Weights of a small sound classifier.
Model: 28.9M parameters, log mel input, norm rmsnorm, width 384.
Data: trained on acted Russian speech (Dusha), 26041 training examples, 32.9 epochs.
Rows from block 3 of a small sound classifier, named by matrix and row number. Rows with one number belong to one neuron. Each number is 128 + 32 x the weight over its row's rms, rounded and kept within 0 to 255. All counts start at 0. Numbers have three digits each.
After each neuron's rows are labels from the 100 clips, of 14976, where the neuron reaches its highest value: "responds to" is what is common among them. Only what is clearly more common there than usual is listed. The data: acted Russian speech (Dusha). In brackets: how many of the 100, against the usual share in percent.
# fc1: MLP up (model.blocks.3.mlp.fc1.weight, 2304x384), inputs 0-76
# fc2: MLP down (model.blocks.3.mlp.fc2.weight, 384x2304, transposed), outputs 0-76

fc1.265:145127130125104144120070127255173143122116140094175126165126090078102147075101099129132163103134127105140147085186152138118086183147093126076119147120162122126153152166130170117116139120159129136124090152082183104094023063090130126
fc2.265:109125110193120160136119110119131183109143119212143153093141136119079098080146174100114156103114153134086103086135134131059140134152092104101120183148134096118095121120077119139157066128114145104139158121110112097128047127144090083
responds to: emotion: positive (83 vs 18.5)

fc1.148:066154125131103132128134169105172087171136129116137107168111063137107189111149096160115147121148104180161157127129152102198116097144132119110144117092109134152164116097146202092057116123134087179147089122131138138137181145156134202
fc2.148:089134141154124090113113143114161116122112121153120123118146114139118125094174144123096190091106100152131063106087166088125102125149092126132085134136177179128198139138140129124156123168168109127128160140093131081103100112088125131
responds to: emotion: angry (84 vs 18.8)

fc1.307:082128072143106111141158132048111121129190117129154102161245143142214130130097117089160143139135100147126129140102066124159166139128165122123143141127113118082057177114151116124084097120139051073105094088118122126132168126082133159
fc2.307:176156110095159124188105183164160116128142153116165137110125138115114092127114131113143099132118085071149032110129096095134149158128116108104113139110128075168168122158098095154193153164160179086120149119188175166124105085169096116
responds to: emotion: sad (78 vs 27)

fc1.517:088116106227182114164129108122175182093138101146127142116114115146140110119120091111132149142157111179146117188147157120121101161137173165151134159166112128172051123185104178079120118117125111102140165136172093191128138077170095163
fc2.517:145145157078111154154109159156154145154077100104119081124124161075133129124098121111096094169050191060127109090155105095127159159124127094126116064095158112138125150120100119103088151130098133125129137101096102119100102129127114144
responds to: emotion: positive (43 vs 18.5)

fc1.108:146185164191155087132104120081152090211182155118087101129093128117111170120139160104141140123187081100130149126119109140175105209049141146167204132118146150124088103117084136115123141126112117069115187149147129112060149108082145224
fc2.108:128123176133175055132110154134152083126087166103118084167129114202051133096137143174127113095131131099173171117066112112155078124114141073190119121097108142071136104104139165103163133121109109185134130165134119162177131104116129129
responds to: emotion: sad (61 vs 27)

fc1.340:096148143141135195093123173172126073132131128123141145193119104166156120130107109133147110088100119192085127166149058084103146076093221127130142062110107133111189165175152153168109184140118123139155124160138118122128117113093162109
fc2.340:132101163155161177113139111192124215141086068136091133082092182158135133137090149117116114117093089116133194118074132105168124124123060098101126159128120123140143128131146119133124128159159102123147165164135179097123186085158165096
responds to: emotion: angry (93 vs 18.8)

fc1.716:131103139137152122157140080193152177153102097204111150102092129143090069149112095122153123155149120197131112136094080137111139102116112132080121142116074078119120082111103100163114137154100105085157167122134000135099106131142147093
fc2.716:190135126124173118153147140125095089120091125071177133149122119114160092156163151140122018121111115110114058039096154091142169114062141147138096168119154081122126142120097113169169114122124111075123149082131191151144140116131114184
responds to: emotion: angry (99 vs 18.8)

fc1.518:135165098065078075129118142102135110130145147113109099139223185103151214107094102143155151108166104159130094120137126131205166146114165090157185105131121171082092159109129108145104095162095081122105084105135051123077154137128136193
fc2.518:174111118134184137115167146119138169150118133113108150117115132130101116137131134153111037116068106073077116086143165070100058149088135104141107108166119118152041097137178108147136085125123162137128122145121124138119119178144139167
responds to: emotion: sad (55 vs 27)

fc1.376:167120132205163116166126177137121066157151160123119080160208109139110135094138125223090111164137112151142144098100138106109110146132124088148139132132106152082121152100085148122141163128134106190133118167157151141156162124176183147
fc2.376:106139120135132100161070146147138069127156189152121119106132176140069125113119158123177088121157155124130093123136096107144131119132097087123129176079117079114118137128103129139157119163161101124116145137090129117158081105150112152
responds to: emotion: angry (67 vs 18.8)

fc1.130:177112119130172172169137182095065004115149115106163084124155074181090169134116149208163073126149136185136122093078111188132071094139121168130113146182079170137122156063141192119121082153141105172166162130091085214138177128172175129
fc2.130:117135131111099134156135120142127129127093107137141104117148104114148107146137115115134154157117083115107168107143151131103119134104140112129111069113127162116098098153151128129148177117098142141113125136148133130120152127112174117
responds to: emotion: sad (82 vs 27)

fc1.648:168166100125117158181178124142107124136094148150146121108172124094126130122132169151139166162082130111122102141139134145181118116160137113133108127150158099111138103071117101174086171171178150181130116136149097210128085157129079112
fc2.648:106184157121109123166123158174127071161128151173150168118159138100133118122050140101183089150139174132125097197143086112079180126119117100160130128096129100182151142123077151066132154099144163108095180106100052136168105149179103080
responds to: emotion: angry (94 vs 18.8)

fc1.575:155072083116197179189095161102065018155128141117160109123108086138080174123092157188140061097132134147116131116101093156143049092138146148109110159179043120136125126058147168091116104128152143172206175125090081172137190121165162140
fc2.575:118120121118120140143140114129123124141107128115138112121131115124144111141136120132141152137114100127101149104119168148110105132105146130139109073124131172104104082139149119137135175134110147155103099138148135136128157131108185123
responds to: emotion: sad (75 vs 27)

fc1.149:141134139168120135121133124097121160098139104157133130111151127166113199171172109096139151125153118135157115104149091132081156105125107197132155104097176141118133160126126096116143090179128139145158091146133157124132162095124126126
fc2.149:160086151109136149159104121174090094114077150193149160130114145111129141086087174095124072202085149104153169128065171066148138137190114161102103153138134089207134100112133119148096087149072127093106115187132116097084112033096095039
responds to: emotion: neutral (65 vs 35.7)

fc1.695:136134163137168107158195151088081104118130186115111223174129082138104106146146116161099133165128151100142131178149108149049153123112137186157176157186150185211143192137138168121161142116131083180178039126134139168170116207170123131
fc2.695:132169128126191134099094108095130084158166106145120142106173131208125129092102084147159138086099137133103114126139136080148138152162140102155158163075141112083094108135065098117142151099163127136113178119086138097125117134134118114
responds to: emotion: positive (62 vs 18.5)

fc1.625:136182175168110103138145132143114090100207124112160115202128118111070089163140114123144146095199130171086131102128146127167084099185169163142148126143166167116171175091137137140122189118123142131139138127107149110135143114129147163
fc2.625:172175140147122104082116148164146115131110046142177151131071148103096145094133186122158149142143132181176131158102070107143168115177125078092151151138127087143160085124092114106090105150137118105145076141069152089120138127121143134
responds to: emotion: angry (66 vs 18.8)

fc1.487:102083134154101137134151099098154123135117082142062105107232050164103162077092154140129126141141136151109136095118107086163142136206109179122102154189101159081098132152113126122126124136074072154164112104098138118122128150117159144
fc2.487:154112129115123147153150182142097195089121114109154144147145155104150077131126116130150120116150121127116126136128130142130135107118145131134121099120147110142103068148143127161148140146122162090110113100139078168125134144139181118
responds to: emotion: angry (56 vs 18.8)

fc1.743:117146162156110148125133143129122072098149101203177111163167154070116117174099086134182107107103090077146137143143080082122155112164186090102164115139110143128141126114120028082076152154112099179147137153093115150110154137076158084
fc2.743:124085120099099155134083106182145134161134195110128162160145125111147150133124158103085115081092114121193098146127094087159136098156095111176134165097149030170184113153101110190135099073136172078179107079144094138153110161118087164
responds to: emotion: sad (72 vs 27)

fc1.637:062105090123134100181150132096143094088145070150052120142118167107120164158122077140124137160118128173135097089065100145118079146118122091161112108147090153151075168129082125124077133193145048159142179148116093100089197153150083098
fc2.637:165090170123132131117139145129066184115127119139163069088158084091109091074079092146091181121088139121111196164159155156135160118170159105131069105124169131118133140135126088149143106138139204105098094169131019154143110103150133154
responds to: emotion: angry (94 vs 18.8)

fc1.280:116125164138151101124141123133147094142104122161122100157120161114149088158105179167161156109099102142120150151131047123103166122154135163094138134070145153083097134138161096112117131142166163103144082130136168102172153152092137102
fc2.280:160095107133121142142117145190100195108149118156126150093128089141088165131133061096111111169142106115185139151154108097143137171116139098069176113139169077120190119154109125118088159089082088126111180077140178125079095081146131170
responds to: emotion: sad (74 vs 27)

fc1.755:175103119137179175171104150095088000163128125098179071131131053159080157108115176159173079150174123142134136110096119151107053072150138166130102141167087150147126120099118144121134105127138133160185174132081076211152182100160168122
fc2.755:114132128116121137143132125132125122127101124131129103122139102119155117154134113134124153145098109123103148101133153142121111131093136137128118075125122174114105094143153138131128171124112145169108109130148148136124152128099180136
responds to: emotion: sad (75 vs 27)

fc1.395:157111075195233151201134122156138098119120174155086144186136133124144123117114136120168110138139119165174135126086118188097137100097169107137181164133099147074113139140077132134164128199144108151125085142090093167126101127135128129
fc2.395:154115161125133090122104140150059174133140101124155119109144123193098122096130089127093105145083171029072155173186141067187181181176095138132079110124156139213139139099109094159066161125130135078176142110155149133128126101148116140
responds to: emotion: neutral (66 vs 35.7)

fc1.568:106095070122143102140151132169141058116135136171099102201144146134134159153106116141141142151133168156101170079086103152066153125145124114062158121150111167124121150130083161164153091163089098109152198137102070118160113120123093115
fc2.568:184164140096097111140083089121083141144071081092138131071147127106100098116098074132124107117063157115132153163126137123155129181153131148114098106113149127144093143153120081105135132131097137138139103137126091167133095116148117108
responds to: emotion: positive (61 vs 18.5)

fc1.514:131118141124063118114104135110149124166156175155139061108184148116166088158057147102163163055151137113125119189160094135106134148107134117142168170113054195083124161110129125100160178081144130104100089095112133123179146134100151143
fc2.514:167124127112161115170133198106101109124136098132144179125140100098119133154151124134125096133149129075102105116123082098119172152129095100107110152112113081147127158179090152142158129152148145093102178112123194132113100153170146133
responds to: emotion: sad (75 vs 27)

fc1.297:117140142120185135129123185099122118125138156117225060126145110164138216099085113119121123142124142100139196173107106110118125134094125115181080104131088143130137150128095099117168166139077171134134051106128126147095159095152159122
fc2.297:151100106177138118132110151150123121124160159121083162099088190128113122135112155104150138109133126099113088166120144098154138105116089137081128163111150108133120147137117104183161161171131096140140176094127137075158090083138099166
responds to: emotion: positive (54 vs 18.5); emotion: angry (39 vs 18.8)

fc1.339:180129094132187121108125133109150123189165158132125143118216087120195141155052155121125113143127127110147185101121139058158163121112148098185183094124162150126079149122123180132160125109124159139145086132144184131124155178136088155
fc2.339:158101147124128132096158147079133124059118099133144151152098155150077042113127184108131142155083132120080057107089112110070137131166099088100115102108152111176118102126096101166156160132116156116120176138116169139130100107139134122
responds to: emotion: positive (47 vs 18.5)

fc1.16:136108121109119151071118116122144088106110122119152142119102113138109161106109057146139144119141103142159136114148090132151099128101183104177186141096075127110108055153141082199072156168138107146162110084166088111095172160105180101
fc2.16:119106136125148085116099173228131153123171131122113132154117159110110125157132164111118133146122121106121131097163119123176151094177090106113088158076158093134140128076085109091123120109111152158122146116123106180092084086152126140
responds to: emotion: neutral (68 vs 35.7)

fc1.174:090240164184151079157097162075118096140161146095100159178102119115103154103117154112143159103139118087107128128088114143159139184094144119170198163177162143137111144102079153121156118126143092048089107140123099138144164113077147139
fc2.174:109136164141162049160124126151171079135075165085099101161145113183059138105146142140138101104163098087171165132067105112172060105105125091153110121101088157089121119105146195096153148103131096156152124128120105167131129109147147139
responds to: emotion: sad (59 vs 27)

fc1.423:183096099117126164168117159099074010105132122109116084132120095170081160139112168177163074145141123167107136103098130190141083078166156183115108176160067153148134134061121165119151094150172098136170180135070109198136199122181145134
fc2.423:113125113104128137150121111129128117128093116146141118107156111110128101149134109122141176142108093115111152116142150126115121133083134119123104067108127170099101100167163127132141182140102148160104123129159134142133126120106189146
responds to: emotion: sad (64 vs 27)

fc1.346:146122106165153097161157171057086102107114112165059150160140079161104116090073119112108084089082165198103088126102140130154150106157116084162107099132132114169129118138099086095183088131081152129164146148141107178104107157206087193
fc2.346:107183128155104151123172111166112149105167154102162165116127141087072063062117146132143094113118136083126121166224124134151124161118114116196113149098165093137134134158143108191098106171152134076133208146117087142151126131149114135
responds to: emotion: positive (40 vs 18.5)

fc1.202:070089090165156131095161139154094068182168098156115139128120110115181124094124063184149089167114180186116148124084116123167102150135131084108163105126149144152158098166137153115093137129122137166147120171073195159122128181148124170
fc2.202:076149128158108139121107112151129157127172097122101127128081171142118123122105114141128118100130169133076114178093103108178099120142145111111121137139106107104152138137135156171076127195182072142110107150053135132119163098131178188
responds to: emotion: angry (93 vs 18.8)

fc1.313:143103171148157173136120153108169121053163129161129115131119124174120139142089116152162154171158075171150139129126132162163137139085182134092105131154132189144096140098098123132157088111121152133131091066175107091087086103112139103
fc2.313:130107085076135085133158136211085179151116134132105126122161148121157151156142132158064097101127082100093215156169112116165128095147179098140176082160109152129050153107122122145089129120105108163112116137101015162177090082141069130
responds to: emotion: neutral (75 vs 35.7)

fc1.681:086132124143095159163115169100143061182129105107085115117124098105166096143107160098099167168117133191181146113168117121141130133232124118070102089156154110148079085109059113092114088156081144143152147169120167118119148139177155137
fc2.681:090180103153143129151090127100117126099137111151111144177126144122097117130122178099159136126115118109103126140133122064062140134164134080109133153105135071122137184115119152118146120199056132140084156101136108108150088109077131126
responds to: emotion: positive (58 vs 18.5)

fc1.673:144106128093163104102151097111109121147088140094128142205093144124137104118125127151064101083104123089137129148134105184170203128129170152156165118171147125061098158110160172180160111145110114088122109201165179111103109113138082174
fc2.673:187154135112154129124102136133126073115165098160111134087163140159132121132109156117159153145067136185155081171099060129117097187157125149169156128115157109141100048104113141138165101092134136129098168135076183120104153124162138151
responds to: emotion: sad (68 vs 27)

fc1.51:154210118094116054141134100054142131134133153130136167186203169119119187116137092122148097119129098142133131111139095120202153135129165107161190124127140152065074188104097136149100105147138101105100137120119094114075174141123133193
fc2.51:155127102140163093138141128112142125176089139055116131146131086145071124142138117167104063057109097079098124087115138072100071127093141099142107155112101123120045070126205145159175082140107142159160100140154111141131125142169165175
responds to: emotion: neutral (60 vs 35.7)

fc1.325:140045118134140104202135150162093128134076096166107122183088117152155125153119086143114078185193152109094095101166182110166077105148102155136061127129132139107149119113112075135151118111143101124129113091084044087113118150160102088
fc2.325:193183146124107071104059126226163139110121124137136113071125190128114124146099129051156189107149120164122157124157134124109185129222116091083116118112131156193110098125075092197137130179085132132127158158140175118137099068084084115
responds to: emotion: angry (83 vs 18.8)

fc1.355:114097128141096174164161196114144113126156174152183130140166105139120111143153086151131135143115084145133151142191137117132103158123116114071117166142165072150099135134102064035135091126130120197095163168126131149140138123138130109
fc2.355:091112166149187134149120154165126122127116112165100162093125097138089110085106170094101175152134126130096128162103112080130144145163124092126127135105103061107090157173127125099104097150107120128128131123139153114132078072152095167
responds to: emotion: positive (50 vs 18.5)

fc1.731:105153136049170079109150143177071095180145158101084083133141131183057127104152109137135090095168165156102161153115106151162083101102095136215127128109112132183117115115152215112127116173131133136182134132171114142146190141136108143
fc2.731:091136081125104137110092175102150078150111122122117148134150155159148123134107169109044112107135159112118101122120066114136170146208093104134097172153125105147114162147131121064094107127124171051125166113117134127102151141163106174
responds to: emotion: angry (67 vs 18.8)

fc1.530:120116155061126099123136099127185106051107068092096139059121123187160130140110112132127192104135137201130171164091104128130121099203138165149120102137078121130116133133097116124113147132134113176105074157086138132066165124098148054
fc2.530:089123163190118125109113177112123156097114116181124117103136134110121126150110149110157143096158136122162118179082067119096108119151130140098173112124156116131150122131101153101161104170151141100114119079077118119198128116136140137
responds to: emotion: positive (46 vs 18.5)

fc1.30:118253172183204052114116142089147081136186142105103134195120111084145159095095127109123123122143117082114138113090126149175119178106141115152199163143140143151112172086098149103162140116115110070095091133147139133118156117098173122
fc2.30:123145161146164058153119109137165084135073181107110086156150113211073132091127147151131093107146112088173162132076124106161083132106128090155121128111114146086132122123163214118163163096120101148140135138135075166142124124157139137
responds to: emotion: sad (60 vs 27)

fc1.29:146132083108153142101165149111130153092079150093148124142094141142077160152093086032069162131103154085117107139087131114075097109144097092108157057153165137145115129146152112085147140162132114113117200105131110119159078109144089080
fc2.29:189110160093136129103114176129154122123138113143137098109107206102077112114155214144152109130114160129117138157151114125157116119097136113143162135131141107116093114138080091126139130148123150114038188131159153085182115090109127123
responds to: emotion: sad (90 vs 27)

fc1.85:109232170173192090127097142101112068156174130100131139159133109154108129052113114106115160139060154048102099136120119109146110190073151091152164151198141152183088152093099169092168114144108107119109116115139096105107149122091175141
fc2.85:121110173130168071172098133135165088105084190093111097142114129165075132112131142175121106085148104092168151138071115126181098158097158091168112112118098135076125123120137189119147160102145109155132137133120110177167107095149117126
responds to: emotion: sad (68 vs 27)

fc1.617:109136106117140126130116078118168104165102149101124090190084117145177132155134149152079066124137123090152129112130105185167187111143206086080102039148142109067121155094152153141138087133113128107144113178122154102138103109086109134
fc2.617:129135095084158133136080151117110083131186097154125116121151147090155123125183158075159122125128126143167036124122066167144086114116144164138161173125087098103098055065111156169160117081120136079068144142133179143114115135186100176
responds to: emotion: sad (75 vs 27)

fc1.607:093141104121084147161101098097121117112172137135124122159117102104122152166093117121157122108137161078138163094174126147118074079101113171108142126166114127087203149077158075119152153076148115136162158104110111124149074122210183132
fc2.607:152132130154150081115147181141109135114110081185119163119117163116089170160106144089144099089136133136151108153140053104086138143132108111179104125093172063151147150118055138118185098139110169081149152120083226155105155142144134120
responds to: emotion: sad (59 vs 27)

fc1.460:171152129122134151099112079135148131187122140164092148131125109168147167155127133111039116106160140088135151110111083092144120133140169105143145140097133124158146130165115108076112131173096128102097147173093193092098147100187139091
fc2.460:151066128119149146134116136169122171164101122144174162110145135030121116078121101127118135054112120107105113179196101129112185095131153088129121112096115078128121164140122063150118108135138144123179187113132089158112104129163164158
responds to: emotion: sad (94 vs 27)

fc1.279:087068073181141126174116139095116073172116115138095124181128109128107109137111134090144110141144146178105087094048022147173106120138142135097074147161151138106082145091114113101171099133110103144131092139098163133146141173107118089
fc2.279:153154140086101146114117142145114187182159105131173104109158125118131123107130070133096151139112102095085190115155099128105181098138118143156078119151128134101125136143139071142142148150139126069087165140163076153120049092128201124
responds to: emotion: sad (76 vs 27)

fc1.145:107117129127170084118165056133106151122057100152085054115126164101152121152110180171169071170095149171171133156105146120111090143124091132138160071211083207136149131122118117136082177157132151091199088142143140173166076095124152174
fc2.145:091131065123148091154105130106123120074151146164090137131195146087104127108131105111091106063125224146118132115083107103159181121166071174171152178111171092044173116196136126116130112163161065145111165147110177126102119161124097119
responds to: emotion: angry (86 vs 18.8)

fc1.580:122122157164133183162142099099140164086164085107136148079195115139134171102071127142102124178152097146176121142085122118131164093177083105106092128165093146153119163159102148181069145129128088152149127137131105076131101140076124081
fc2.580:130133127159133132154110160113099170127080124100170148157115127123115115167137152092146127035128105082106131151143112156138154119121118099164131104123121088137153122112154113171129107110135154099096104120132014161168103146132188128
responds to: emotion: neutral (70 vs 35.7)

fc1.368:135156058196163169111114102031159140129181190163133077117154119116067120138091108086135127134125082160147130091133137137148118132161170103120144071161076167112133122141140082138072114162147172145105104162072165106177142059147168095
fc2.368:125106139198133112154104148150142132082151129114109132102127163156135121135149131109152132102191116127098140181143132084137088119153131108180120164118145115135114140166127120176144092121131111110139183061160105085132067117133117159
responds to: emotion: sad (94 vs 27)

fc1.464:192132122158156140141125109087145128145082157154180130070122102114119027097157139148114133175112147111087129117099072096089118117133147144069167131115126118170123123128121139137080155192085139124148129095183020100122078115117164132
fc2.464:173115168106181086153097168118166113120120134095165143125127152148117109133149166166113002141124141098095090076136111112132149150093132141173111114142139112108109175140090086124199073142143141117105184127151220101172104105091157141
responds to: emotion: sad (63 vs 27)

fc1.39:161091071123167172143125158120076024132148133118144078112109084142061157111098154160150063134122140138106119119085110158148049081138151161104098156188081144143139115075134158112175122145172139139193160145078147198132188139166138140
fc2.39:125113122105128144158121112127126114131084118129145114118145093128134092138138121115149165131106087142107164112114145145102141137095136123120112075108144153114093098164156124127128173133102139151107126127154151145125140121107187128
responds to: emotion: sad (66 vs 27)